From a checkpoint of a small audio captioner.
Training: soap at rate 0.0017, 2800 steps, batches of 64.
Rows from block 3 of the text decoder, named by matrix and row number. Rows with one number belong to one neuron. Each number is 200 + 40 x the weight over the matrix's rms, rounded and kept within 0 to 999. All counts start at 0.
# gate: MLP gate (decoder.blocks.3.mlp.gate.weight, 960x320), inputs 128-191
# fc1: MLP up (decoder.blocks.3.mlp.fc1.weight, 960x320), inputs 128-191
# fc2: MLP down (decoder.blocks.3.mlp.fc2.weight, 320x960, transposed), outputs 128-191
gate.355,197,168,219,146,129,201,147,232,164,222,120,237,306,240,221,193,281,124,262,213,197,221,186,278,268,179,241,193,175,186,253,176,156,265,224,232,234,154,248,174,184,183,262,250,200,150,213,281,169,214,188,155,196,261,183,154,177,227,271,213,115,156,232,168
fc1.355,173,159,165,156,147,175,242,201,193,194,173,240,146,202,220,222,219,162,198,152,185,260,181,236,248,190,210,193,312,217,184,250,182,197,173,258,172,223,221,234,241,269,216,220,222,211,228,227,284,259,189,245,221,159,264,170,203,162,228,128,214,201,236,190
fc2.355,213,201,180,173,229,132,175,173,250,228,197,238,203,233,230,299,257,219,227,109,285,218,192,158,251,220,168,169,224,96,269,162,173,188,172,253,176,125,171,178,217,225,173,186,216,222,223,181,160,205,187,201,186,171,217,267,138,223,181,141,208,180,166,141
gate.356,174,195,256,213,232,238,211,253,235,188,209,197,141,255,183,231,255,253,160,183,211,214,237,208,170,169,179,193,123,192,171,209,180,155,224,189,118,257,148,195,162,183,176,209,220,293,197,190,163,236,220,124,185,224,158,219,171,177,104,212,203,213,216,230
fc1.356,168,233,224,159,254,232,179,209,203,193,191,157,158,197,191,199,226,235,165,142,154,163,280,150,193,162,175,215,134,169,184,253,131,158,172,146,229,172,138,163,215,151,190,260,129,265,210,98,151,234,181,154,209,189,213,181,163,200,158,230,211,212,185,243
fc2.356,191,200,214,177,261,207,190,230,179,136,160,253,228,146,175,198,164,178,201,132,226,207,211,171,244,205,176,181,210,176,148,177,169,206,169,201,202,227,212,200,156,158,173,177,121,155,186,223,212,262,196,192,197,180,209,168,231,189,200,190,222,213,118,227
gate.357,121,237,218,199,194,263,212,208,246,140,153,217,216,200,208,256,185,167,168,221,135,196,144,211,133,170,163,320,247,168,159,135,184,194,218,240,191,138,213,166,194,184,277,187,268,158,243,252,160,267,231,157,252,217,176,160,188,277,204,211,234,231,191,174
fc1.357,185,219,202,215,239,242,139,248,139,265,305,221,189,187,226,232,248,209,167,212,104,188,177,273,216,201,180,223,145,162,274,214,174,209,178,185,261,191,175,267,164,224,246,243,150,233,158,266,218,206,247,197,168,216,156,247,221,198,196,225,211,162,206,204
fc2.357,195,176,224,217,180,209,124,187,226,173,212,270,235,182,181,225,212,196,138,216,145,258,203,209,165,194,222,145,229,182,185,196,208,167,189,161,188,182,242,160,242,153,228,237,189,239,171,164,148,211,237,202,203,190,207,200,150,194,252,190,182,189,199,192
gate.358,178,138,213,258,279,249,257,132,209,193,240,162,192,319,185,194,141,164,210,160,214,147,168,149,274,204,189,208,196,165,151,200,221,185,219,264,179,198,201,125,193,268,204,222,174,191,176,143,233,213,215,201,192,191,207,169,166,200,158,152,289,221,235,113
fc1.358,192,247,118,197,234,200,197,182,275,273,200,216,172,253,151,167,241,147,195,229,218,190,203,126,150,195,190,210,188,133,155,237,239,152,222,244,203,188,167,53,235,197,173,204,109,214,143,134,161,198,187,206,265,135,170,180,231,183,175,139,224,241,234,128
fc2.358,212,112,205,237,213,188,197,191,191,175,158,181,215,243,211,216,263,177,294,146,231,248,147,165,197,244,159,236,154,185,157,165,170,171,216,202,153,184,163,178,228,209,197,165,218,249,201,156,97,220,210,274,112,195,139,233,174,141,181,233,291,184,185,227
gate.359,179,202,175,155,184,200,195,209,160,172,200,187,129,184,265,110,205,197,164,253,232,190,239,140,259,240,284,165,183,210,131,180,224,219,203,142,215,232,166,175,172,189,193,157,153,179,207,213,186,203,196,143,213,281,169,229,170,193,237,220,228,188,216,215
fc1.359,190,164,166,245,205,212,162,187,241,148,255,159,190,246,231,157,131,257,224,229,263,234,246,183,195,237,264,215,212,219,110,147,246,205,222,164,188,182,130,234,213,233,208,220,187,240,212,145,189,165,185,198,190,228,248,308,200,209,126,195,233,151,184,200
fc2.359,234,152,242,236,272,148,224,261,231,187,230,213,203,197,293,214,232,219,226,226,186,201,212,200,217,233,258,252,150,192,216,191,181,152,159,238,184,251,186,199,193,207,221,210,219,142,193,200,228,166,213,232,155,282,233,259,221,223,243,271,160,190,184,253
gate.360,242,245,217,204,216,223,199,170,227,223,191,239,166,209,139,200,184,191,193,183,282,244,208,185,142,199,212,236,197,216,223,156,171,158,224,189,243,225,177,193,158,227,235,260,189,173,141,176,163,182,157,237,189,224,257,203,197,232,218,196,197,191,190,181
fc1.360,192,289,189,131,172,245,259,128,182,291,190,214,220,199,259,184,184,250,205,193,207,226,273,233,119,261,224,221,164,242,177,179,144,232,182,281,248,178,223,175,164,144,237,228,233,201,206,179,270,215,266,181,228,264,178,199,216,171,227,161,164,222,251,211
fc2.360,162,173,185,231,271,170,172,230,208,173,182,185,231,252,213,160,188,197,252,247,248,260,158,165,189,197,143,191,162,203,239,237,231,187,150,138,203,227,217,83,170,190,236,202,137,275,190,218,196,246,191,190,200,206,225,155,204,166,238,180,295,185,173,232
gate.361,247,246,180,182,251,209,123,199,127,182,161,192,222,206,182,240,207,246,171,199,237,204,217,209,239,251,189,147,170,104,182,230,161,173,207,238,186,216,210,221,232,223,212,252,225,175,144,180,165,195,184,242,204,219,209,262,189,269,230,250,231,182,157,216
fc1.361,177,221,147,254,170,160,163,239,227,190,217,200,166,241,224,281,110,235,148,226,180,253,241,191,210,281,230,271,118,218,158,245,144,160,195,301,243,143,324,175,233,148,205,202,197,196,178,124,238,284,207,178,205,203,218,140,185,144,165,212,233,226,135,212
fc2.361,206,167,250,166,274,173,123,113,146,213,240,132,259,147,190,162,212,177,207,183,283,226,259,135,287,188,197,174,215,192,155,206,147,141,190,195,226,269,205,171,213,202,197,225,195,156,218,174,157,142,147,235,160,198,245,220,130,202,244,183,186,180,155,201
gate.362,182,247,211,261,172,172,193,155,220,250,178,259,230,241,170,207,179,125,246,195,165,191,284,174,212,222,211,200,280,171,181,219,219,100,256,210,244,165,191,156,246,182,145,265,170,184,151,205,162,265,251,275,234,199,134,222,154,244,220,152,221,227,198,185
fc1.362,150,200,206,181,207,255,135,224,218,223,155,226,164,213,193,261,195,191,152,202,255,142,156,210,108,186,252,283,204,149,209,133,243,207,189,173,189,292,172,150,167,266,173,226,238,198,221,209,175,210,228,169,259,189,191,131,245,88,238,169,153,208,203,228
fc2.362,229,235,216,202,196,178,252,220,169,172,143,215,173,225,257,211,251,145,207,182,174,255,200,203,254,175,139,201,155,273,132,160,226,143,125,206,183,173,135,191,203,201,181,224,189,202,258,260,147,157,246,157,104,225,220,137,165,184,214,227,200,192,178,281
gate.363,186,235,163,145,164,112,218,177,181,172,295,215,170,199,131,166,256,204,190,213,209,184,210,118,280,154,211,308,156,185,230,232,135,219,200,91,134,171,256,190,116,169,181,169,249,187,232,222,120,320,129,210,145,134,198,122,140,140,218,203,175,196,190,156
fc1.363,208,166,293,266,225,223,207,139,189,173,235,251,154,170,151,274,180,227,220,166,160,225,224,183,127,247,206,192,214,196,185,182,264,189,237,214,194,227,211,210,173,189,198,176,277,97,249,141,190,198,173,272,188,248,208,208,212,195,187,213,230,204,130,255
fc2.363,164,193,214,153,178,191,201,187,166,145,215,232,224,222,183,191,304,277,230,227,205,233,218,211,230,205,201,218,168,169,204,198,169,209,267,272,106,245,143,181,181,189,291,194,234,166,220,249,234,219,306,206,205,186,177,210,248,200,219,191,197,257,249,167
gate.364,203,236,268,265,214,218,156,228,179,238,207,253,322,143,252,219,160,171,248,175,150,181,153,233,201,223,203,200,126,207,249,193,209,153,235,186,225,201,254,190,176,246,182,185,227,160,213,195,174,168,241,176,202,151,225,235,225,235,102,172,154,188,158,208
fc1.364,223,243,235,218,254,231,166,249,211,172,219,221,155,170,179,172,189,223,177,111,216,179,191,199,206,264,273,199,260,205,138,221,143,177,183,178,254,156,141,113,231,132,257,225,116,149,272,217,162,188,214,200,285,187,241,191,116,140,124,187,162,188,266,175
fc2.364,250,157,178,182,225,208,161,198,222,234,207,200,172,207,146,163,194,197,253,216,261,234,193,196,240,158,201,205,266,254,206,160,242,151,196,178,201,114,189,199,206,196,234,210,203,149,202,187,247,223,198,231,123,166,142,164,237,210,176,152,186,199,186,259
gate.365,244,210,215,168,161,191,238,129,165,196,104,141,221,181,246,236,265,216,199,220,210,113,204,271,178,182,265,161,208,157,261,199,160,264,136,208,229,234,211,248,155,159,195,215,251,203,196,252,203,206,193,161,258,199,277,246,164,216,121,184,196,160,156,138
fc1.365,174,224,141,168,245,233,211,114,211,222,120,228,203,280,174,189,189,220,212,101,188,201,248,163,190,176,148,202,196,185,219,163,149,218,233,179,201,158,216,185,158,239,124,198,170,201,278,166,210,260,173,152,216,201,122,153,173,175,253,131,180,196,192,196
fc2.365,187,245,201,220,179,236,140,213,199,167,208,219,192,170,254,233,222,212,121,162,260,168,215,222,193,216,179,188,235,167,224,215,206,256,258,228,201,186,106,189,133,268,159,233,199,211,240,221,253,268,263,185,130,183,193,236,176,147,275,169,210,143,230,222
gate.366,179,208,183,164,156,200,197,225,222,157,220,209,203,188,200,138,191,251,184,206,204,166,220,306,215,222,148,165,205,240,197,179,223,224,218,230,187,169,183,247,239,166,242,181,220,290,178,183,179,243,201,168,209,157,212,197,125,197,141,236,212,220,198,153
fc1.366,191,224,237,135,267,219,103,181,129,222,267,162,173,311,135,150,199,221,185,183,220,197,183,196,242,231,134,255,197,125,131,172,133,177,230,260,158,178,191,134,203,250,218,229,259,183,197,205,220,101,257,195,193,225,178,211,254,150,173,216,198,210,181,250
fc2.366,257,192,243,222,356,217,226,194,168,242,213,230,172,221,106,200,183,168,206,173,191,205,221,202,242,200,96,154,217,230,236,184,217,168,168,176,188,207,150,231,177,179,210,191,250,226,247,149,118,207,212,177,215,174,237,296,125,266,182,176,183,162,118,146
gate.367,159,240,253,258,197,131,153,258,162,152,161,171,213,129,191,189,233,164,200,245,173,296,187,165,262,197,182,206,223,238,304,254,199,159,214,105,239,208,241,255,206,163,158,184,234,235,244,221,83,188,110,177,227,156,133,205,207,205,228,199,187,207,186,242
fc1.367,193,167,206,260,112,345,136,277,195,214,196,152,131,230,177,203,206,179,178,204,265,292,185,209,212,197,194,282,185,131,213,220,194,186,219,130,197,231,151,175,151,179,222,170,146,171,179,242,205,282,246,220,195,213,162,242,239,204,139,253,160,186,164,256
fc2.367,226,228,217,178,286,259,223,193,173,171,203,174,223,196,163,201,188,212,235,200,136,185,165,165,186,216,167,209,186,227,278,142,197,190,198,223,252,188,295,199,206,163,217,154,203,194,183,236,230,110,217,185,116,193,173,227,222,173,226,191,227,250,184,263
gate.368,168,145,244,225,215,182,224,237,198,168,229,169,244,113,194,179,303,223,155,89,242,200,251,261,243,182,195,246,219,143,218,166,229,177,183,198,194,258,166,208,248,242,284,200,200,200,157,191,266,268,226,151,164,213,154,198,169,260,187,199,224,214,262,177
fc1.368,236,211,208,253,236,141,185,220,221,266,162,191,184,188,252,181,196,228,223,225,223,147,211,224,197,158,187,241,242,137,243,200,174,193,241,167,232,256,200,198,223,202,151,217,196,191,189,146,213,238,230,165,257,190,198,191,204,198,181,207,166,159,195,142
fc2.368,180,173,155,123,196,251,227,127,174,223,209,207,181,130,275,286,258,247,191,175,214,147,251,190,201,192,205,224,183,208,272,142,192,245,155,218,237,206,215,205,165,165,242,267,190,215,158,142,200,266,207,158,201,159,254,246,120,169,258,211,269,151,152,72
gate.369,234,176,153,226,258,195,175,201,211,224,201,207,262,216,172,273,163,169,192,184,206,162,200,161,196,253,142,256,176,233,205,186,208,254,213,255,314,242,205,189,146,184,180,155,239,211,242,192,196,196,261,171,117,124,186,250,158,208,254,138,251,231,241,168
fc1.369,191,169,263,173,184,165,181,145,253,272,235,158,181,213,193,202,211,166,201,201,203,192,181,185,171,117,217,155,173,184,170,122,203,217,180,194,154,271,219,241,225,174,215,203,146,196,213,211,177,195,172,209,225,176,170,261,204,216,189,206,143,206,248,180
fc2.369,184,191,266,249,230,206,231,220,210,196,185,229,220,245,196,229,175,131,170,185,194,203,204,216,190,187,237,201,230,178,164,231,146,183,165,224,296,155,174,221,180,232,134,121,256,158,198,209,202,170,129,210,188,176,195,152,153,237,199,230,190,189,239,178
gate.370,150,218,250,166,163,172,148,174,275,163,154,160,221,147,183,267,199,189,159,240,241,214,225,194,193,199,216,150,230,215,193,268,223,185,190,214,289,221,194,208,224,181,234,198,173,196,153,233,199,172,180,190,260,263,205,182,178,163,237,207,162,210,186,221
fc1.370,221,166,224,169,166,252,222,205,131,252,210,166,174,236,161,149,180,177,282,299,214,161,175,210,209,213,181,206,189,213,141,245,119,174,169,181,121,178,248,256,160,165,209,181,161,196,227,211,181,259,202,171,247,261,254,194,192,265,208,212,226,165,211,307
fc2.370,216,199,169,127,246,137,141,171,213,169,251,207,287,221,208,218,319,238,162,207,252,221,148,229,226,183,202,240,188,152,212,267,199,245,211,202,174,240,212,145,209,212,188,255,169,217,174,281,154,226,96,298,183,248,168,166,269,209,218,168,186,205,157,172
gate.371,183,204,162,258,161,199,192,225,251,158,186,180,176,206,128,231,219,214,269,258,220,175,225,179,253,189,152,191,217,237,213,192,178,185,226,145,254,197,172,187,146,176,156,207,254,267,145,235,202,134,182,217,204,222,281,222,230,236,132,148,169,206,175,138
fc1.371,242,162,180,126,236,200,143,222,211,177,171,236,151,200,203,250,238,239,225,180,233,153,173,181,208,191,246,186,280,218,246,249,154,149,136,176,98,215,227,179,204,231,249,151,256,187,241,192,235,221,205,182,172,172,200,179,184,172,211,203,191,182,213,219
fc2.371,212,121,206,173,152,174,206,180,162,197,181,229,211,204,103,211,214,186,242,197,302,211,220,196,159,134,190,183,210,190,225,151,187,162,243,127,225,234,251,201,199,202,228,173,144,216,225,227,192,183,208,219,193,247,209,179,197,243,161,185,216,212,199,167
gate.372,261,185,190,220,192,191,227,225,311,156,194,157,277,251,274,225,195,204,139,226,125,224,154,183,166,238,262,262,189,176,108,225,226,139,162,180,170,268,222,200,230,232,174,161,225,175,153,197,213,187,172,119,251,221,237,202,191,205,193,189,220,218,173,189
fc1.372,213,220,130,242,169,203,157,212,206,300,192,163,229,126,153,143,167,201,234,128,165,232,256,230,278,235,193,225,226,170,278,200,155,173,267,238,258,192,195,191,254,225,85,211,252,211,126,193,226,167,225,178,147,151,177,271,188,210,153,272,211,203,236,213
fc2.372,237,191,191,124,150,255,183,223,190,175,160,208,225,184,275,199,155,152,194,267,182,266,225,221,177,214,258,205,213,210,75,211,172,235,168,288,233,150,206,170,220,160,188,205,179,202,245,154,169,208,205,158,199,158,179,148,155,193,232,248,185,207,95,236
gate.373,187,162,152,227,241,204,143,239,285,204,200,224,230,178,142,228,206,229,197,258,211,206,190,155,198,226,232,250,149,228,182,179,161,253,140,199,170,246,260,205,215,242,138,200,178,268,216,191,230,212,210,192,208,219,159,135,172,254,256,140,183,224,195,199
fc1.373,182,173,143,206,236,194,197,224,179,171,214,218,170,185,251,178,295,223,243,252,160,272,196,163,211,162,184,285,230,201,200,179,195,205,189,216,177,237,217,207,193,224,209,235,161,279,89,174,164,190,119,265,180,227,127,127,132,188,185,117,152,253,190,199
fc2.373,190,250,227,241,220,41,197,217,189,150,186,118,230,203,262,134,198,189,221,157,187,184,146,187,172,225,175,167,181,189,223,158,313,309,208,195,208,160,162,171,205,181,140,203,251,188,150,257,176,187,273,154,87,262,226,220,215,193,192,273,184,270,251,260
gate.374,324,176,167,159,233,260,252,219,146,267,179,178,148,162,192,231,88,212,192,164,294,198,282,108,218,160,141,221,249,172,200,91,169,205,174,201,198,177,223,130,179,250,199,120,166,195,209,219,175,243,131,220,146,150,185,211,177,174,260,210,236,280,226,235
fc1.374,148,161,245,208,183,243,226,192,142,202,171,229,200,263,207,240,188,158,228,193,161,245,262,234,181,230,249,278,209,192,196,160,152,132,219,254,224,149,288,207,246,180,147,263,214,125,209,195,162,268,193,185,223,196,214,161,151,218,201,188,168,239,221,213
fc2.374,201,215,168,233,196,133,190,225,202,191,188,209,196,181,223,204,223,229,259,212,175,168,167,235,171,218,224,156,245,230,213,215,249,204,166,226,205,134,241,164,194,188,164,211,169,194,193,251,168,160,212,197,166,201,133,235,167,175,208,251,175,162,238,205
gate.375,172,217,196,233,196,185,264,225,207,209,282,160,166,208,258,130,190,155,145,215,251,179,215,144,261,195,151,163,206,187,282,198,223,172,169,186,151,224,185,256,182,152,166,147,276,197,219,217,265,274,136,193,246,263,172,203,177,239,214,204,189,224,268,139
fc1.375,177,285,226,301,227,210,235,178,259,171,169,185,200,263,205,139,184,185,197,170,246,206,199,165,192,187,207,202,175,164,271,213,252,191,147,179,217,246,218,200,186,138,210,216,240,212,241,273,299,321,185,179,271,213,184,145,162,223,243,268,233,246,205,158
fc2.375,198,225,147,295,168,246,187,162,164,184,217,204,214,218,193,164,295,194,220,215,204,138,223,196,226,169,107,173,252,207,174,211,240,221,258,188,156,180,178,174,191,208,192,184,242,212,225,301,231,202,173,216,129,136,201,199,240,204,254,145,216,250,134,212
gate.376,222,188,211,231,174,222,237,219,191,182,284,229,241,242,160,227,172,198,200,162,248,213,226,170,209,193,209,100,244,249,304,141,217,233,223,219,225,178,183,220,277,184,187,163,208,235,305,259,212,152,208,229,176,212,163,155,209,191,167,211,193,181,191,223
fc1.376,152,241,212,255,220,235,247,136,164,171,139,217,167,200,297,189,197,188,202,247,242,149,182,187,179,194,198,146,224,264,229,212,158,217,209,206,222,163,215,191,185,223,210,195,179,199,143,121,240,238,194,185,175,148,214,115,218,177,156,215,198,172,190,207
fc2.376,194,217,249,190,232,185,209,215,194,245,219,246,237,269,209,183,237,215,193,162,221,218,229,207,232,190,188,183,232,190,201,230,240,244,186,213,168,156,143,144,185,168,194,229,253,148,279,219,221,153,261,191,188,206,235,230,184,125,255,235,208,214,276,193
gate.377,258,195,207,227,181,247,187,198,161,178,180,159,174,164,203,286,129,179,185,184,218,158,189,233,180,206,153,184,160,216,217,241,212,232,212,210,222,167,225,156,236,193,216,227,249,167,254,230,218,170,148,190,167,252,244,216,196,146,184,226,160,129,179,172
fc1.377,292,279,208,199,272,213,174,221,124,202,141,169,123,209,241,215,169,212,173,174,213,223,119,147,196,270,209,166,197,181,213,147,197,250,247,237,216,215,256,203,164,254,156,178,142,168,157,203,193,224,192,129,183,145,240,203,165,208,192,121,139,186,206,201
fc2.377,147,181,195,253,257,227,188,157,231,180,201,148,197,200,194,226,228,225,241,156,177,218,187,213,174,156,153,190,227,214,119,208,241,154,200,203,180,213,186,156,171,259,195,191,197,231,259,199,257,199,179,152,237,206,214,235,247,94,135,211,229,194,239,168
gate.378,204,130,227,177,182,199,318,218,135,203,155,207,181,181,207,167,170,188,232,138,164,167,156,183,217,251,165,228,190,136,181,113,238,279,120,104,182,206,150,189,217,234,209,280,204,254,156,201,117,144,232,253,214,154,178,263,147,269,170,218,215,262,212,181
fc1.378,242,251,246,208,163,226,159,199,258,186,248,246,178,190,214,221,173,191,186,218,206,177,220,150,194,184,249,170,206,274,174,107,277,187,151,191,238,182,195,153,205,223,224,132,203,250,115,201,153,164,179,241,164,147,151,247,150,210,247,214,253,177,244,220
fc2.378,188,226,155,219,249,185,273,193,238,216,229,133,307,234,268,200,188,180,215,227,189,199,291,204,211,201,208,228,203,173,209,214,131,264,232,161,171,203,256,189,210,111,212,170,181,133,206,221,243,279,149,247,150,160,227,156,285,210,251,214,176,171,286,263
gate.379,205,199,205,184,171,233,211,165,197,226,210,218,277,209,243,210,173,175,150,209,229,136,207,177,178,201,161,206,169,210,206,159,219,199,251,201,183,153,173,194,238,161,202,158,231,236,143,162,239,177,226,198,168,191,219,234,197,199,102,232,169,171,261,210
fc1.379,142,234,158,203,226,128,194,118,202,246,302,272,221,211,187,153,222,201,175,183,273,169,184,190,103,189,202,202,187,202,183,287,167,120,298,217,102,172,225,282,162,199,214,208,170,182,188,211,173,199,179,248,125,212,135,205,219,180,183,239,193,163,166,252
fc2.379,264,124,210,224,235,211,177,179,233,202,179,187,204,179,229,186,135,223,177,199,179,268,160,185,176,225,161,199,205,196,204,219,183,225,168,195,171,181,233,169,233,184,159,182,174,230,182,185,166,202,190,209,284,159,239,197,164,183,188,182,193,167,160,330
gate.380,226,196,152,192,167,203,178,194,208,167,256,239,189,173,192,210,170,166,229,203,100,108,194,144,212,249,218,248,161,264,206,189,246,157,176,215,285,209,159,177,189,162,130,259,184,255,179,148,182,207,141,189,209,239,229,155,119,226,193,107,156,214,258,184
fc1.380,218,162,238,183,219,164,229,208,185,261,191,230,268,255,220,147,231,211,225,235,235,179,182,205,185,147,185,181,192,256,169,229,128,295,210,249,207,242,220,185,231,187,179,189,161,244,250,130,153,161,218,213,134,65,195,151,241,125,276,231,165,141,248,207
fc2.380,195,157,255,190,186,203,209,220,265,161,227,223,201,210,183,200,233,169,223,211,223,164,145,163,132,209,221,86,176,161,193,249,159,225,228,206,239,224,174,200,201,264,218,240,192,200,215,182,236,232,184,142,198,219,218,157,188,163,134,214,155,193,154,220
gate.381,188,228,152,188,200,171,225,232,165,209,225,170,166,175,262,212,222,163,179,159,190,169,203,243,207,218,238,249,189,299,125,218,268,208,165,261,206,224,222,221,206,194,255,211,172,231,149,176,237,174,164,153,177,213,212,196,169,218,164,188,220,217,181,233
fc1.381,196,165,267,220,176,161,240,165,206,212,179,182,281,193,215,249,282,193,157,233,154,196,236,203,220,231,162,123,237,184,256,149,203,212,205,218,261,225,283,175,207,233,185,124,132,173,164,197,216,221,154,221,174,240,184,236,225,207,197,232,138,224,268,230
fc2.381,244,174,255,184,159,93,179,223,235,183,230,218,301,281,195,219,250,266,203,109,155,199,162,139,210,196,203,185,189,169,161,238,141,143,196,187,125,234,223,237,165,180,182,216,274,206,254,166,203,212,190,194,157,134,204,204,259,221,214,256,243,194,137,196
gate.382,207,252,202,251,223,214,239,116,178,156,182,218,189,212,181,244,192,235,165,182,128,181,169,96,195,255,187,187,284,247,138,180,188,187,209,210,152,101,252,119,220,254,230,196,295,206,166,230,249,178,245,233,258,175,190,203,101,159,164,226,257,132,147,116
fc1.382,183,260,194,232,188,238,221,232,189,211,172,239,188,185,218,207,268,234,238,211,203,162,223,166,296,281,181,181,176,205,187,204,207,199,198,232,127,200,235,179,171,146,230,221,169,222,229,229,211,174,173,201,182,241,296,155,225,227,187,215,245,205,125,195
fc2.382,93,176,204,234,194,203,197,148,190,198,204,169,175,139,167,140,167,197,282,159,207,156,235,220,159,206,165,199,235,242,151,181,236,220,271,143,270,189,170,193,164,264,131,246,242,229,269,142,228,177,164,242,185,219,174,207,156,153,186,221,143,170,195,129
gate.383,215,204,171,223,141,175,221,285,230,186,211,214,177,189,163,308,162,172,198,181,174,211,219,218,223,167,277,184,222,197,196,235,197,228,234,199,239,173,207,177,211,183,184,268,159,206,258,250,160,157,231,308,210,185,235,155,198,136,205,235,228,210,151,148
fc1.383,210,185,203,208,175,217,193,292,210,180,292,197,287,274,184,208,186,225,227,113,236,298,176,235,208,238,196,184,244,174,203,224,158,279,203,208,117,249,227,159,173,186,179,148,153,231,262,265,203,232,166,230,223,202,202,146,192,175,230,165,238,163,215,220
fc2.383,174,232,144,235,190,202,139,217,223,209,216,216,183,188,216,244,230,225,244,183,242,206,211,206,202,182,173,259,243,129,187,218,241,216,208,171,247,131,229,151,214,226,231,200,222,182,193,257,225,168,171,151,171,262,208,188,173,152,137,188,182,231,133,149
gate.384,189,239,161,150,262,153,148,210,179,150,166,215,157,182,207,209,198,146,183,202,220,247,198,177,228,246,151,216,220,159,175,177,213,204,143,225,99,187,197,157,175,224,180,207,181,171,117,232,221,145,207,203,233,203,174,181,183,212,289,186,205,235,250,204
fc1.384,277,236,228,198,206,192,211,218,227,189,214,211,160,220,202,255,187,207,206,209,185,230,297,96,275,256,183,215,203,190,198,177,166,204,234,202,130,217,145,183,153,153,167,233,252,245,215,209,204,202,195,173,183,217,208,225,154,181,229,147,146,197,145,234
fc2.384,169,151,165,206,233,168,217,159,166,136,215,200,178,212,194,189,104,197,214,250,245,162,154,174,225,142,206,233,259,220,201,199,261,199,214,134,244,167,236,214,269,203,147,243,192,232,198,258,233,237,184,177,254,187,231,214,227,206,185,299,196,168,179,193
gate.385,195,259,192,148,231,183,180,165,158,124,109,240,197,164,222,238,98,212,201,138,158,211,141,169,148,221,168,157,224,195,283,221,128,108,188,184,280,146,169,154,209,254,189,175,157,228,178,260,155,189,250,267,215,203,219,119,156,211,164,199,256,263,129,191
fc1.385,286,107,135,106,204,190,176,212,183,204,156,208,237,154,158,207,147,99,172,267,137,178,260,196,174,191,175,250,282,199,246,199,261,140,201,142,254,214,245,201,225,211,250,199,195,164,240,242,159,195,289,223,205,203,235,157,201,186,150,199,238,268,165,263
fc2.385,216,156,167,218,256,254,265,211,263,181,140,204,206,178,258,213,207,181,211,251,188,188,255,253,120,124,200,154,187,260,263,168,163,245,242,165,178,189,142,205,166,200,217,195,216,205,183,168,214,211,157,198,233,192,178,197,175,205,275,265,247,260,197,243
gate.386,212,279,224,212,197,149,238,203,255,169,187,228,173,189,226,149,235,187,203,220,195,198,209,202,189,234,145,183,159,247,197,227,172,86,204,200,232,165,256,177,252,244,223,123,203,245,276,171,260,242,194,173,198,226,268,264,149,132,173,285,183,191,133,203
fc1.386,208,174,212,189,103,201,161,155,223,230,228,117,175,231,263,242,171,113,213,231,234,179,114,221,186,186,243,167,227,230,204,276,205,218,155,182,199,157,221,204,180,196,184,239,207,154,123,223,216,241,175,227,138,210,197,137,193,163,169,209,265,207,200,219
fc2.386,225,156,187,199,244,156,165,196,209,210,206,212,228,177,243,127,186,157,271,238,123,199,124,149,227,246,208,197,201,167,203,189,266,215,232,224,205,141,258,146,208,197,212,198,226,213,187,182,204,240,184,147,258,175,243,223,144,175,191,209,175,206,186,205
gate.387,229,116,183,202,240,176,246,155,192,303,204,251,133,231,191,172,140,196,176,211,199,205,154,128,197,192,222,178,210,145,114,190,222,263,160,250,155,222,210,188,182,158,124,114,209,225,198,115,243,264,171,259,189,203,170,135,231,193,213,240,204,189,235,211
fc1.387,208,219,243,193,171,216,286,192,140,195,174,226,281,224,172,176,225,193,181,182,185,170,212,139,156,153,203,217,226,202,187,228,188,154,211,197,195,210,187,188,197,220,190,216,183,233,222,294,241,263,277,128,231,184,208,155,149,223,244,171,163,196,152,183
fc2.387,195,210,158,151,232,196,173,218,190,208,199,216,226,163,151,218,178,234,235,171,257,139,198,207,198,192,203,175,211,116,189,178,211,239,196,174,185,209,205,196,197,146,243,147,165,179,252,236,215,173,216,177,212,206,186,136,227,192,193,146,171,157,216,222
gate.388,176,211,230,283,214,222,188,237,303,238,162,222,215,241,140,193,212,199,217,218,201,206,173,227,138,168,208,170,254,154,140,187,209,161,165,154,249,242,181,213,180,186,225,222,243,175,188,183,183,131,241,234,232,239,161,212,215,206,176,237,212,162,220,295
fc1.388,128,234,147,177,237,114,200,128,134,204,215,180,121,178,215,107,257,229,231,241,245,260,262,214,204,256,165,168,206,266,208,251,200,194,211,244,252,161,165,265,214,236,237,162,247,167,180,80,223,204,176,198,210,250,208,208,269,257,261,198,182,209,249,188
fc2.388,289,118,204,159,160,117,254,161,234,173,147,270,243,272,250,202,190,122,214,234,177,206,128,168,226,278,163,205,218,255,235,157,246,224,179,167,97,234,190,158,301,204,215,211,191,158,211,95,224,205,208,181,260,197,196,208,309,270,213,154,191,202,301,199
gate.389,199,265,246,220,170,223,208,233,236,181,76,251,147,186,145,192,90,220,156,198,132,241,229,177,200,208,227,118,194,177,192,181,184,213,190,200,242,182,148,164,259,224,149,181,281,168,189,194,170,184,149,219,246,268,198,228,156,145,261,209,212,254,219,210
fc1.389,158,233,215,157,122,172,233,185,201,108,93,171,209,143,215,175,220,179,170,148,233,205,250,272,227,152,189,184,140,344,232,242,143,184,184,180,263,189,113,181,218,173,202,152,223,216,181,197,185,243,276,213,162,179,226,209,232,152,186,130,188,288,195,152
fc2.389,186,220,237,210,179,209,191,206,243,229,152,69,182,216,258,203,105,142,221,179,205,135,330,124,95,222,213,230,232,216,200,178,169,221,210,219,198,265,165,196,275,182,211,228,133,209,206,217,229,190,204,203,154,268,264,231,201,175,153,255,260,106,205,177